From a checkpoint of a small CTC audio transcriber: arch conformer, 4000 steps.
Rows from block 3 of a small CTC audio transcriber, named by matrix and row number. Rows with one number within an expert belong to one neuron, the router's apart. Each number is 128 + 24 x the weight over its row's rms, rounded and kept within 0 to 255. All counts start at 0. Numbers have three digits each. After the name is the row's rms in percent of the matrix's.
Before each expert's rows are labels from the 100 clips, of 14976, where the router gives the expert most weight on average: "strongest on" is what is common among them. Only what is clearly more common there than usual is listed. The data: short read English sentences (LibriTTS-R). In brackets: how many of the 100.
# router: slot weights (model.blocks.3.mlp.router.weight, 32x192), inputs 0-95
# up: expert up (model.blocks.3.mlp.up, 16x192x192), inputs 0-95
# down: expert down (model.blocks.3.mlp.down, 16x192x192, transposed), outputs 0-95

# expert 7
strongest on: voice: female (86)
router.14 103:172101161144112146155126133104106166099101134097168154142108073106141107112098160102128135154135144186176108097129137109178134094142109145164105151147144139117147085177112104107136119166112132147164136117116128130130126113162132126129164140136111108149102142148127130132113122144138085162
router.15 101:155088140135108121114103119141148108168129135164128053124162132169095091090146089128124139122137181130123156161157111155124140133102139117095151138118137124149142110121128104071142149142104174125119099109127151141107172129116160105151152108098117112113102156122141129105123118133102151123
up.4 101:077159158150104175149138126154108121136121146136141111127131123134128114129120111070132136131106137141172112102148170102139099126125102184130148137111104121097139141198141133127155138143118143102093151130106150160142087123178178101116133120140173182156100117159143125142168125148114127094
down.4 098:144100176126111091121126142163129160139178119133142132165139133097129112179102114115125127112117150116148132092134115126106098118125128057158124104125117154195127132178121135135142136095092088124117083156134121136108075135150146120140117119135102139140100145119122133139112142117100156177
up.5 065:114142103159131150170150139161089140119062103161086140138112137149090122173126115158103093140140105106132106169115151192134148127132144104168137105128140129131111092184121131127145121146140119088126164153109131132108103141139105110181109135109154138139141110097124127130144122089156133124
down.5 067:091096146154146124131126153112161101112000154143132131118141101154107150139132155124097164141097151144116119114132150099137125102120127095114157142123125137141120112113092086125127135125169097149133117135135126139088082159131136138140124142140132120141106099129128132161176151141118093083
up.6 127:133098069123154081115131146100143139103129142110100115178165130138106118119111105146122152147127163116103110098168085129134177111133133140096139115147155168114150112067151145105133121135114184116123096131128092140127143161163126069149119110132154138112166144123109119144093095139138133116
down.6 132:128155119126193169097147103134116150109102146093146147106101172116169124091146150119156110143159127101119137135119140093120108139157171124139125150120122104126132124120133141134141148178156105099119167148117146104130125131148119116179139097106102154124132081123139082135057130164116110171
up.7 058:108138186171151122116147126146106102143062093106134138116090115110089127119094131165145140132105120112129119099148142135095120111149119168152118117110152133083161109132134152113165142141145108129135140141121123131078072128139131153147129113118156111132124098102140122100104161105139123170
down.7 060:155131132149115083158148116146182112143002164141129151099140123157107159149139104102088120124141162149122142119120176123130164128120149087117147165145090149170121108096095118121147149142117093172139115147093127127094067121141130157145131154133122130141132105145103162142165101143131106094
up.8 101:130099131116128125073122135151152130114101162130105119126112120097154144151138158122112135132139163143092145153139135160181174143132138130137098142128158146085120095106141124120136104171141097110175115139131081126130145101116120143113200132127072149135133097156122134122126125159111122140
down.8 100:097117139133143127152116119111144116180069113139147133091132085145139164154173121084114130125129118116130150144140148144144159118113137119110152137139183119084073117130120128122126129128093140150167118108141175136100094114103128128131144109122128153102143108145146130098075150114143119085
up.9 061:098144137137109110133154115118127107120094074109145104152101121138156139136130121138126104122126076101142102111127152128171147143139143093153119116121143110120120116130103151167138123164098104134108135130119110138122110140131115096132121114145150114116170101126152137120125148080120166126
down.9 063:116152109158119118146128118133171127118010135163126126108134127158115144140159121109099136108143146153116114098165163125136114140115125077100162145140080104163128113104111104136132114132154111110151123142117170138109039153173113142132134117110130147123141114152128148123161129147128089063
up.10 090:163155134138142108112128154117154129095100155118113117125143150125134154107116115136131149140149123135105147117137138138163114107139141114190095075135126135121098113081152089148100125144172156162147136124166122124116114129144120125129131111149117110102141128129106121142095079148164086199
down.10 085:129106122101163144101102140101135129117118130063134159081090131123136151093123129091124114174144137126131141126140176138128157125138138128141155161137163101130118110125168147136148130088115109113099138101130146141129128109107146133153141173105105143083113107134139109173060152130136126143
up.11 094:107102086152122138147144149116140163145099144123129141135149127173113101136123112139131095134092076138131110112140101110145146117118143134118160131127138120139127103128125122096152155144155107124121138121109135135118150143158117132167157115128161086096124167094109092159124080074138150098
down.11 090:125165151121128105143124107146146137079041114136128131163139163107144159108123139094124150160146161135156111147140169126115112117133126083129139144107071130128147112105121116138128133135186088128132116110138128121119089149149125128159110115115122109139168099131108118106162123127125069082
up.12 098:146128095118141061133119150104157156087126189115140124134167107129107131098128098111127142122113125153099173129120124113148133159122124129123127123130128120151101109088139113135131132118181182140114095119135148148168128137160156103135149124116094107104142109181120114140102103158124080163
down.12 111:108131136107191153093128126135128152079113096059112161106106121122159136090148150121169110137124103101116152118113135144144119133153135146150157163122162057118158114131175138143135152131127120131115123098095150106100113125144122111138114151128136139113135170121138081153067109177116107141
up.13 097:153131108148122104082124147105138113128138106127107148157162161111121152117121072131142114162176149102085167133119107150120100127142130101146136126094133124143100152069154094142112101096151150149163081147152129128107128135103099116117108130125118114124154161120127147132119093188141134130
down.13 096:124142138145127177119163144131104110117120140070137108096117117135117102112124137130135156123126128119139123148151148138139131124173113118125149095129192122120159093146133140129140150157139149119059161108071122134120184121155120129156128115130162121077091131138117109167074132141123133152
up.14 063:137139130175146157142127144115150139129072079097101143119123132137102114138131147152162141127144120076113087106151120119128156122149129132124125162131148094121142069169121147105129122171179052129170165164147120130106100135153128149151133140121153111151136112131100130106137114103118124137
down.14 067:143130147135133112160133153106200117116042121156130155108113107154122150106166125105107154148120210154116147097107168130127131129110147112153117136140096162137097107105084115128130142140160140143118102135107122114095089135111120133139129136147122132129153109125117138120121162132119112069
up.15 120:115131150117119108154133136129125114136136141132119121134184136121101117114131129118108106108074133153135119191083157136127082110109115102118146192102130149145164141194082149137154145141119138122129121133123139123147120138117107152135105148125108132126100096123129137137135170135083108111
down.15 118:124116136066136110118160101124101146133172090118113100145141135110101097161130121183089139115104134143116135158125073132158092112124135142118079168116122128111138192138131150136127113101127150126114103179069090112133156139115126090123137069144135125162132130130126093140176119119129090126
up.16 110:172181132129103122131109150114122142108127083099134149156181139104135118084121121113157101174155121133150105147107141135160106128132118126181104108142096116142120112102144115109128104128124182106109151099143136157126106111128135120142111114124147135137139142094116124156104120160158120160
down.16 106:091128123136100160092128127155090131117180149059126146152096116117115113074143129105128143144119135105129152115136140107098128140145130162172138109130080123138154102156174111129136125083114115109060158152126135118136164091152140111134132189094129131122114141131117127197069172143107165151
up.17 074:151103093151135120134139146090143168121100117099112134160124145138113136142091110134114094148125140101094104122175102134149136121141148142137138141147166150109141080054152142130120105125166161131157136127089066144084154108146122125168126090141155126076166146111112119128099131122171126164
down.17 069:141130127110181147115123137105136133084048173123146153136114159145145144101115127079115139129126159138116117136121178116127156124162166137136145118135092133166124101106103142119137153149151105106131166131133172112127094108110111114181141134124132139108133089129128126155086159137114105108
up.18 105:137105135118148120114153135150110125137116174130135152115100080100149120121135148079141176131123136149106141113129110147139117126141118139145080119146110150101109100179131097169125124119160135169158111119156136112135121120118126110120160161142104097138159119125112121124131098172120111161
down.18 105:128090158080102130125067135117164124189174095099142160124152110146132140085122126134146099180131145111103119096143149136125147101174128129164128091132156097108114138123153145122140110129162120141176108065130120125105175126112122104136120162149108113104115188120139137098078102124126128158
up.19 111:151136124153110128109149131166125129159095088147127129101160110117173096144116095118147116125127069136131106135111084131109095108151192135139129108104129092165130115143131128098159144169156116099158122112123140132085136119160106110156132100110124109167140141116114111127127093088121188111
down.19 113:093164094124135100139079116128152130140064128127121106110125128123142144195112128079143140143132122136148104195160137141119163099115131092123135179143121160149136085121159122120137106114161104124118109132169192133182107128151131142131117097084102112151102129141125112102126116116142077093
up.20 123:075100133131130109077134111098102142131135105144130112159164139128103119105102145139123106112120157144109176162126119121102125115111115096111211188108110123177131143149123123167071164120147134176167110161122137148155134124129112129122115137151151090116108139147119124117128126118111111146
down.20 125:129118147074166166114148097105093124145194085100117101118126170108129097114113123145093158123123147095159118130131090155136086134170134158135112106111170128128125150090124183136131107146156153113120139108092110121140181127112129119126159104146153127151129141131137083149154130117139110148
up.21 074:113144110137112128114135168126159171157078137127143150138115156114099126137112105173136109161124057125099092118138159138168079107129133144141140151107142101113133130113110146119136118167167088166137156124133141130122111119157115148164140139155096072097134169130115113119140105078149171137
down.21 076:132133141121154116128126139119164115088047106126133132144152136127138115127136127109089124154136160146133124106133184121081109140145127080148134124139095152159121092115081120146129133141164143142118126161103112157106074123143130109138111139109139111100146130129122134117143162107115114067
up.22 105:091179144157135112092128168112107131137139111116103109120121147074092123114133160126123126078123147119123169081129123152115110149119115132118178176105176095184137152095127137133109171121133115148132124124139153116109096132112120111131106135135121091101094105106114117113103159118092115152
down.22 101:160151125139165128120138123131152142136183093080121138089152143154095121102112107166167132123138086105117112116145103115131102148151154173114111167135120109135107157091141139135112113151105131146145132111103131119070101166109138140103141102129152136156135176122133125112117120116122161091
up.23 075:101162157162127112100150219141098126123115116083156153129125138104103123076086127130147160112132124107142163077151132140142070126118111139109162153099146091174120148143096113164121144131146127154124138126112121139091123107134123115123118109120115097124085155124136131163142109086124107179
down.23 073:145105138149101132119125122149163142109166117101108136129142126143126146065122110110142138146137118168132107099166144133128128118131172129186156132141101145135130127089118120121135141154156117132102106111153112101117109115105124164140136137111129122150166143111141128131100161134140108137
up.24 134:138148149144125104092131142137139143117133130125149137093143129036145167125138112123117146113134093126125137104127152103121139178119112116123117169090095141155130138138123150135117129115140066154110081124180128117165115083117155138144155143120123137139110104082126130107170131157109120120
down.24 128:152129135115113094133148133116089119140164099092093162084137147121122116152134121173155116107149106111153129099071158151126129122154130102121146104121169125111164122121103151117124145142109130151136109117114133133065142145157119108173121142136137117093168221116122135117073111121141104092

# expert 15
strongest on: voice: male (79)
router.30 085:136088170098126178183097112157128139134120118071137125143172170131112101114125071123127145118096087146124146139140123143148136147172117143087112125144124117113128136095167134149127119123130201186118146103145140102137103124114141131100111137136164122096082087118145137103085163103144144120
router.31 119:124065160151141131112140136157129118136130104121112125144151122119083096114126149136138165119134104161176124123160129144101139126146099148124138135106079122086179114116114122094160153115151100121118159114129134119119137140117135110118169132109148098101138157078155148091124126096151150110
up.4 087:157143129119164140142122083093103143137106145139136086141120124108160137110125151102124097136120135103135141214122169152141130163156140149142144174137132129105112108135145131128105082140143132104133150110136115147185170176105100136115091140134127112163115115125110116118120102167172122120
down.4 079:091157121172140109109131134098094081175170108125126109156139148111153171141133142080082136069100142087123122182147124150134125149145097107091133129126118159119112155098120119118148128112111132180123157115142091142132102139109116131137113164117092139149138117136140133111155097131153115147
up.5 068:180165133138116144134136125141188128122131162128103134094087111093103094138113142140160158186186150136121127089133143103126140125122145120133135121108124101155125130108133110168123128146164095130129130099148142088104130127139109162125092144146070082116133166138142120102117165129140126133
down.5 070:129169106149078161153120183152109090133169061100113143136121114135117118146158151103163120138151103099151110112130132122122114121138110145136147103133119145110151086162122158132109087099152161127112087125129100169157185107074131133063123140108148140140133142115128122147131151117117200135
up.6 115:137177143137131102157138141156110115121128130116098116110110095078145147197119114129115149179151086094156112084140105129103132135125138146099096118146158139151125124140153157128160144137130156116115122098126142082143094114133140136124131140084069148166107116126150126111134127148101115162
down.6 116:104140123150097167100111157096126103145140072107111137139127114103157127162152137132101124173101119071141145145093165129084126120118113099126137130137087163138136154098155129139141152082133122161097123087106111078149112142092137134134154140088137102105137185124120190128128095112122165143
up.7 087:144131107121142119111139167150117163116111129069134150158161150104099135134163120160108099143127107106124108100146191092139139131146165086116142107126140164118128111131115142129133112121092135146142135105151126184119101093109136134104120132100112109123139101121112148135129153140108110164
down.7 087:130093150146083113077171156107146107157159123130099130073132139134144126119139098143059107120117109106130136171106125145137138129141101103152128110131112158110122138117117180134121121139115143163118104104113098116147114178152117141064156123123119112129136105145152160092125135130137099157
up.8 098:081158099108153121141124135151092107131133123139096148121136122144167168158121106107113121119141111132148173121143122140127152147114097106119102131139174115114125133123161114126100093086083108166126133155133125129116109129087176113139117127132108198121149095152135116129143122117164115156
down.8 102:149086140094119133131118128134141171101187178138130090105118143127098102172091103155124106139110136087157169158103156168150111131084141130132132141141114095111149081133123170126117126095158108152102187137076174089141092117157120092145140097130109117087107145127130140110158116113113110157
up.9 108:134122107156110113178134142130120101142112176106152124108143153195111142161121094108141099118118102133100126097130131107135098122177152122125122113116140161124148129102100114119136151121157149120164129113128139114104138161120145129197160149146139146133125160103127142139158114061071130100
down.9 108:144107105114143118090107129138135115160107145152114147185145110139134132117150126119117118081131153188102116112120174152140112136135170098129122123129144129108123150071161072121135131144108138182175069126136118091091092094096136120134117139115134124111134140127141124092118165125117079115
up.10 059:176147133184136142124123160114119148108097113137142137110120135148122163128117163105116125144127137141104108098108141080146156102178172155110116125095176135142127103129133118129115146161082097112155115134098134134162129135113146128141134157120108136127101121173102112115129173145114112155
down.10 052:091147135140081112119154187140163132151101122092114117097154095104114129090160104173173107178119081147150121121139102140125110166090140113147121171147154131126122139122155117160107137088173109139134148135115108135148119125121141140051152082127110106114093105120125152094130117148143127111
up.11 099:116134115120162082138135148124091169073119118099155165157126143099157148088105148101137131137152122174164104102157179121157153141132090160160127171121151078123151108126158113135135107148080120121077130145136121143140110138117102140134074108131147104085149111131132133155148109150186105136
down.11 098:108115146175120111105137143119086106150130079080116123112122180092106105174087124137115151067131126102139141140077093122127143110112108127137099129108094131104162087124118188124127136144103104118085154180104144111109144170102128120123117139111164120098178126128132141114164143100125177142
up.12 136:164108120142123186144135069089076100157085137165150107143122124139109124136153147116113126102135163131132135168105153156141095158179128111138154135149116121099088091150135118103113107136176153120146166154124110143102145167136096128108084134165164172118116129116127122122114138162177119092
down.12 130:124150119149161096120099120115157109134165120109132169175144150168132140108107138081112146068115148129112111135184107119134155146103115138044136133114124129118093158113163090133132099119163157144137126128138082102137147096115116147138100105154092132161108059131135155106137134118140129135
up.13 098:143127127131152144127114099108098121145115079139114077126121149140111142144123120106138108179121132097121146175053138135122156108166171161137126160161108177090106121088096154102113116117122167131136130118122087155143130164131120148077114131127110127132145098107100110160179133167135137146
down.13 104:138124131128174095119127087113119122158155128151143114118146107202110161110115141109090138104160136129150167172129114157116099171159125092105129109128108125144124141152146110123134120116108183117117221084140093139153107127126118155166107143157121114121106153131118107087144092123157138129
up.14 126:125150149130127113126139177127104136099124130064137168114109151177123120144133113153111083099130106170157110062158139145160113138140105094111128134128150094154141127140125121111136160117134137141078115136106142129133113078113176106153113131114169151069122167118130171145128131062105123128
down.14 129:136082098108113133079117099123175134106078122131118131134110114111119101153121074151129132144135104115123167116095152110144109130130183148149122151107105112100139144096165173125130116152122105148150137156102136091131052110158121085117103159123164114133122132144144174102128130118116122183
up.15 089:115113081132145142129132174119107117119098121093090131118112168160145122190146078119130110133097100109131119119138161130119148159163151108096119107131139143158114104165136140113113112125101119119120101151139148156106110059090121108130126110079169189126126099131127147132127146093110141142
down.15 081:127094131090145150125120136143177119125092114094136081163138096102126125127095143137139131166101139138152127145136160083142091135147121138121146133116166127118110125110139177124127138137129134149153164155146060105136099140140133118096116141139135114181107161124135140084151127110147109152
up.16 121:183137110165147150179141108118150128136108113094173126141124122097117121175125178107150122118174115159153109148168171131126121124164140133150136129136123150147123108115131105121089132144130104086118137121147124129122137144127101116137084122133127092138121129156136102108108191117120143145
down.16 112:119114148137158146122147116124105073171171108122114115129141133175158183116127137107069127123141103115117122213161099168138137120117144129080101093134157125137115121094088133116133101125164135127132124123122116140130129116086120180129115154111140160130143086136142108086137151121106105149
up.17 115:118102128127141180157140081076098132157102084133181135160103121112141134106132171111130130132140150129135193164132168117126132152142125100185171153168116152108120102180123106100114123128105096121119141155125135133117159143120081121136106132151180108094119125100128139142100132138180139124
down.17 118:123112160135118150094132123139099109162136096095108137145144125171146140147102080087085157070114118086139136149151082131127170127100166115095102105117127130087123082132120148112129096158160112140130129163074070123115130148156115126162121112127100128152118061123114173115126133131127103139
up.18 061:143149102140143101144126102119135128098086155159152143093089111130114146158135190114131148139168136121103130133125133140163116125162139114116139104119159134119097109096133106183112152165090184167164120160151106114148125131146089066158107128139090109156119098153124104129125121157115095154
down.18 064:108129134167111088129147140106153098133182084114108144134129125183150124116140123135106129136154114169117099130130062098144130106123131131099130127141089138077166098075090171120122091140132129137138092161108119125147153097112139177089148118110146116123153152116119150124077162134161138106
up.19 105:113131110130102152140147112115119091118134133143117087162133156127169117174150086131116131131175107112141134111114124150087183131114163044070121106151121162144084133135113126123127122120126143134122116120133130111147093079138141136126138147101135152096105123165136143109123174119134096143
down.19 110:136091136073152140151095118118141115117103093103113130138149152144146110140125102088140137200138120106138165145111184148125094121131141126089123149131163111180130161121105159117140140130130104101122153113121160131112132085132122095108127161131136103160116163127128134120099105108137114122
up.20 106:144160146137085058110134141152080145134138134103114159125128090078117144071106137106102097068141101162155083121152116127131148128111093138130124165084174083128120126166126116145144103112133080146129133109123142094123114130121145158095132157134104108148151105118112140109149118131127155140
down.20 103:117147118136141123117121106102101147110154097124109098098100134066134102144109129181151125120136165110134144089076117130153172103152135130184119123131119109110082115098157181124127133083114106143112129139144152120146133149115142137116143129110125124164161163130115125117171132104117169148
up.21 101:141136147144102160143126081093074122140111136144116099126138111145139149138147104111112079114106137119086102135086139157157134163152137110142144147148134149086106094117126138121132117111150153118186166130111121136127116174125115158105097127168169173116147080126071100131170117171156104153
down.21 095:115136123132181069105108093112160148089181105147159131188141139189110124094116125111112134093129154125139134162160113136144084148151124113080138128128099107136113174116151116143142110125135171145112173093152069135113126112099127138146125102149108119155104127150126162099133108115141105114
up.22 080:185093143104112153126126118115130096139138182141131112126159150094143121125121088131124113157122071104135113167119138101143099116128160162133106134113080150129131152129101150150148134113089141133143125122125086131142168163106086134133135097122131130153111105068105150128172128155148160134
down.22 088:142143125135081140147128135143133119184171091122116147155142154139089172122149142104111096114139185163100136129113160137164126105151109086139119141128112130159159131120101084120136131116115179116133125099134147134151111133105133116158112142135149138082126134137140065147081157134151137169
up.23 104:150109116135176093141113128092143111119131048134123118103129115125099171126107159082157072174145163104146125117096130121134143089181144142153130140117140160153088142090084128130112112118138156163159131100169076142146131131115134157077146127147135083144130169123101086147150143124101155155
down.23 105:149133118117162083105089115135099125143099154165156100109123142180105138123113117151144144119179110123158156173119104151115103159141154114113114132119108127147117153183175104131149117146095189095121178095149089140117109089152113165166092154153110155170114150136115120094133091145122154136
up.24 114:116112150120171139141135137128133153097133103083154155130134142125110131119122182145127146148127140135151185098148124096143107130156109179185146125094080151116138125076150113155110174153105151113069113133114085117133145147092100081169090106135144099095137136114157133127159146096152109147
down.24 111:119128107159123153097160112123083119166138111174112166108130142134134133183097127110098147048146080111153132140104128101133139138124134112133093124119107150088151076111132153117131133143136123121133135115073157081126113134158106137188117200124150144110158092137119112139138160142127092144

# expert 5
strongest on: voice: female (84)
router.10 082:130109142163144147116079151100117130126104095084119150149126111115131112096143125146142150128117106123123166082106139116114122082156142135097121170093136072089156111118141125080066135129143119158154135126117141127194087132147123136172147125123139110131121135147100133129165110149135148122
router.11 073:115095122162128131132145193075117139108122157111146147145141124110129114150140068135159136123152121135128109106137146097125118138110149125108126187133146074169145112140139157082089176134147084147142118134121170142108157129129134089110140134113146121110123134126083132129154140141095197139
up.4 121:113106092104118122098123156098137114107139153167159143139103135087136132135141138093152127131131130104180170122135143106091114153109121130075140183125122087135131148149130101090142151130087113168101113144149131075135106131146125118137158168106074130123157112111136114125130105208119128124
down.4 123:162115166111156111080131118137168123093245099124113152137142110072084164121130173095134091153141133174123147160065111125104123110143129113143125128146117149135127195119121121129120123097160093120156103073140136118128133107163106156115123147129129120122130155133112122083141140142154130156
up.5 097:138120152121094148118108126122139128092060087113184115106156112125126154151129110102106140131124130164103135149126136156161132131145157144154103113094103170105118116112097111169103128162143186124149117155160133183120163162111105125084108096149168166131095137159127142129071140074162128138
down.5 104:134143087125095103143153143105083120163020130123120115123125133156167132135139112129123133088122136112134135107138146145138126142142150099087120094148096123086132072111136138142131128161157142159118201180109093128097136129132139108140138099121159112115141092099122119163152084110123148082
up.6 223:112107096106153110110121147112135114084172162175101118147094115095152147138166113103137125155152151085144181103146136115109143123089128067067130174127156093114104142142158123105155154105089072154125108115146129095134087115115129126108143148106076175120122142101145151125118123189122156108
down.6 192:139121182111142142090120145137150127110234108140124146133134149101107129103128170101138113147130123179135118145087096104104092130130099121172141143140126126139132209128100113134125136107127106101138080078152141122136138108152120134109117142113137134140130169124123068084123123126146133161
up.7 085:137118126168153102167155089136134127148103144103167114124145140171111154114090087123123139131103106156124147129143090129129163125131118154150140115143095172174159145144163125140108108136149216102131147160125168144133168141125139121148130096158132132131115055145139112140122117095113139151
down.7 088:083134070105109146142141118116109152112005114167151126114145122129128093126109107155129149156124095088121091128164102127134139134116160117119111120117134111142139051144149147120124116142118154156128158147092143134170104138118141141143136112121165132116142115132129162118141087110110118135
up.8 091:168118140142185106138129087133113122176085145138116102135128133144140112116097100154111124137119187152081094180089165121127157094114160158140145096169107149137138104118126109154154099154173115085142147139128136153123169115108125139108131129152144098100172093135139116129103090115102125127
down.8 091:124135118117137149165150108097135105136000116131160114158138127117125149122128114118152143152119121088098147122143104125160121125158178138105130069114101119130119061163157129112136134162113136088110172154125112125111145151144122119112134095104118154119147120148109149165123125114138125129
up.9 082:124114098129144148078118142109103126161121111111151130105164143097142140116129175096135150095162148130110137134103150146123075182137104146125100101131152074147138119098137103099178089134142103126142124137124132155120133126123098138120081152127109159149108156160121133150105125139104145113
down.9 067:141142068136127100092095120130078121119135127125135121121136110087121090168136160152127142136138178052111109144124090115081124134120141126123116134154125135113124127111148169120157114103167060122121136113136078109112139137108143150127170159120151113089187122137095129121162141164114112116
up.10 089:102170113171151092136114155143109116156119152122130123084131121148153151189137090101124144152125150140123100123156116126129134136119155128162121073099131173109147128073137127162131134111115146099170132168144106168099145131154115127152110097117117196136132081156119135130072136110112139160
down.10 082:134080128112110144134142094053130111160054138162129081128102101157171116136132123139135130110125200095162115112121133117177122094122149132086137107100108116127129064140102150106162116102124120143114142169143080126106133113103174143132079153146092120091124109156121130165131075113114111116
up.11 084:158117152118103113125147098148143088140104146150115098120160116123080124147101079096126126148114108158117121151141094128179180146127145151165149117140152145125138128091120120158144137107092173068150136112102147126131155125135095082132140072134097110152134108140106139137128088147100083109
down.11 086:134109103113086154131148101130123084126028069098126153146127111174135104126134121178133135112129142109137105110158152116168129143131098163092142128104132115164112062168151114110125133159105129131107169144109129159156119168112126150110145115137119135164131177143136134130155103135133134105
up.12 094:148108168080117085138128134122140151125056105085139114121112131151083145139102065146127128093103133119099133167143115142160151085130121150193134135142130162075118128116107117141116119147170150160187172148137128163116123098116097115149122107116180080122118127123113127116139140124127137164
down.12 105:129090078124104133143123146112093129124008128140123098115136149156174108166109124124137147095109146105120141096163170135143101131131166134090155113114129143090117097102130144128088169141120131133124177181126100124125150129068123114118136123142140127091147130113128151179150128120134128127
up.13 098:120141125132107139125120110139153158127140075112150146155116147118134098092112226182140104136153063116144114108133084132107131148155113130171121140144126121139133167160127123101152160138114136099141149115136152126162155128163148135143146136142141085140158114125134147132141137092122139118
down.13 097:157172104098130104157118126103122161135167166077099130077132101106130146178124097140118105087158106101118120185116163137113123126130134130100137154119164142141103098139117096122128115110103175107101133140124167154105111181117104129155147113126112142068105075150125145121122154131110176160
up.14 083:169145144096120148132132131119143107155102136092149104128116116145147120137100068120094132150134124100078135122155137183118178110153158143127118092145135128095122122073132130126141121166159147117136118136104128110155142141107149091099121116171106088170118124173134129124142090107118128123
down.14 082:102130128145110137153115117153126127101000131116150142123136161089168108125152102146093163084118118093135134120147123119128113135128096149097159118138080113130117080128148136133131120141126087145131160142144133149088136151153117174144140108143140131108132136112129148142148113133126157141
up.15 108:138101121153144084148145088142137122112151100092140170105123146150125114137124168130139098119088110144140117176100105110139077136120191174111146115116122158119147106125116131141123118163117129101136129137109122135163159115195124114157100132143156088126128137162098130129150117086130171124
down.15 092:120170086159113153120119127143112166112075112120120103119107116134133125136121094162165108104159106102110123151171129136123124125155162135140111167144131115131135133135177117101143126094116142114138174170145159160116080163109126084120127103148128134106121085099131137117095161128127109123
up.16 093:109138089109129130140132161159161149095163159118146135117100107133145173172129140087154109110133132145171148140100125143105126132100114106075152135122123137130111156111139136144142126145085076156131119133130143141121110156124086134113129156118149127119175171104119144161137082150155154111
down.16 090:123122176142150137138064106155129106104202138133122129116154125122099145107123183085085115132109156114137145183126139110130107123099103162126103132110166157152163184113126118129140117100175139099101064120144112134147135094131118112129140115106152116155074106100124147118130112120128139129
up.17 087:164121188113109113151144108148168129155119106127129151125128125159113109134139101125115135109130085109125086082168130168146112161130107182143129059094143130102160128102112149167149103160152166119162138137115125148103115117101110135109127097099141127140121099178107098120108143097126117101
down.17 093:103144102132083138162132093180117139153000096114124098137103090140174129140121098142119129134152122114121123126152159094137142102134146138115129137118117130138148072143135155123148150184114164154131156163087104132130164142126132128163111136120134125111130110123135138153131151145089148107
up.18 093:116179095120131074145136108137132165113112118108191147114121147123124078105104168151108100120122150140122090149109127108137105102118138150165138082128128097139137112150127121125089153152125135115124162162122144127140150125128135106149094097123187124098136144098151124106167139083119154133
down.18 097:141122106138158117154124121140125130136079190101112081102116117180125121154114116108108097150119137126110144159119179158109127151108175109090113134126143129115120087121144130096114141109141167122119165171099114144062109129099152122130145131137135136085101083166106158142144146109121161108
up.19 093:152120176116108133096121116141153137149086110121138128103172118142135144110123067110103154099116144157080115135101126092153130111128148131151112074146105139118150114093110141130115125168162166081124146132125115101131167120133135112136124154138132079132106112145121096104138112068108156116
down.19 092:108145102134103138171148118125072120147002100136121095129091088131135140159125103163119164080119134116126108139175137114125145126107106142110104121101116101109107054110136124130134113171110120124137166138130137150117123137147154118127131083113145157113126112137110132130156100116120120130
up.20 094:135134090144132121149134125133147113172056177153141093107131158171078125120143056147132103096098120132134059177136103133134169102127152160109140113151114167113145077128118162109110106180123142126163144136110129157130143146116145147121122088155130183137133116133097145113138082110125158097
down.20 096:097122130127106151140126145114138140137000128115132145117136129132143130133141100127146151133122139080156110087091108174157168141097143135124134105124138128136122038098147135133138147168108126137137155152090140123092090148130114127123110113150149164097123100141142137123127106142106113098
up.21 087:126114151120126136133162092115119178143092115072138120119178113156124109115131163128131115142118140154145115102121138134194146146104146167191116110121152183125111126132123110133117138152153169148099127114100108139167145120103102149128106158127126151141123124162131131112111135133150121177
down.21 089:117122079146085161186158114120105120164027149130141131145108151120152147153135110152098131120128149089116116128169146146138147151114134091121132124162118137114127048140114134145126097141102116124118141154091093099097154138105107114163115162138134122103148143122143154172171119122116151110
up.22 093:114127142095150118137078109161128113147091145147139102108123131167110112154114097119126139111132173127128104169129104151129128109116122149150114079094113160146185085074078102131095085137110145110085135127138108148112161127134112112151090108115178104113115125126149103146119123096128098115
down.22 093:120121080125089125123129098104111133123000134132149125123106143170125133135099115146160117127120160121127133132194133167135145144132125129124155083115139110091140086136159147133130161152152114148107173162136087147112132130124124141134132104115140149130141059157126168162132119124123127115
up.23 089:106180125113111127120124156142116147095169111113089128124132094142112121156124150119104097116141178136147117159139099086100149149085139100105171122122110091142104115113130144083121145090086086139129113124151114134143102118144101115084160132146116109116138099111126116163159109105104122086
down.23 078:078075167132147128106125123128125139112202138165151148092136125116078143131155138115174120103133128164126166143091097115087142114135102129144121128114181147152129153179125114129125141117121154128131117121121170138118115164146108125132123119084136111131116086114138132086125137155138118128
up.24 091:147093127096145109113141138129133151104123121120128125093164073138180119119160139179137138137149115154115161117148141145155112164125113109069153134148102139103096133092125119087156151132144127113161136105121078087114124141101150150125128158122094141113112155127137124128098164153115110127
down.24 079:142174135130085119125093125150137097104144113127122145104144169122134116122136191097150130156124107128103144130108117121145062127131135127124101162156116127136093148090114113146124146103156142101085126102135140117100152083163093150102071130117150134126167181126143118121151156135137126131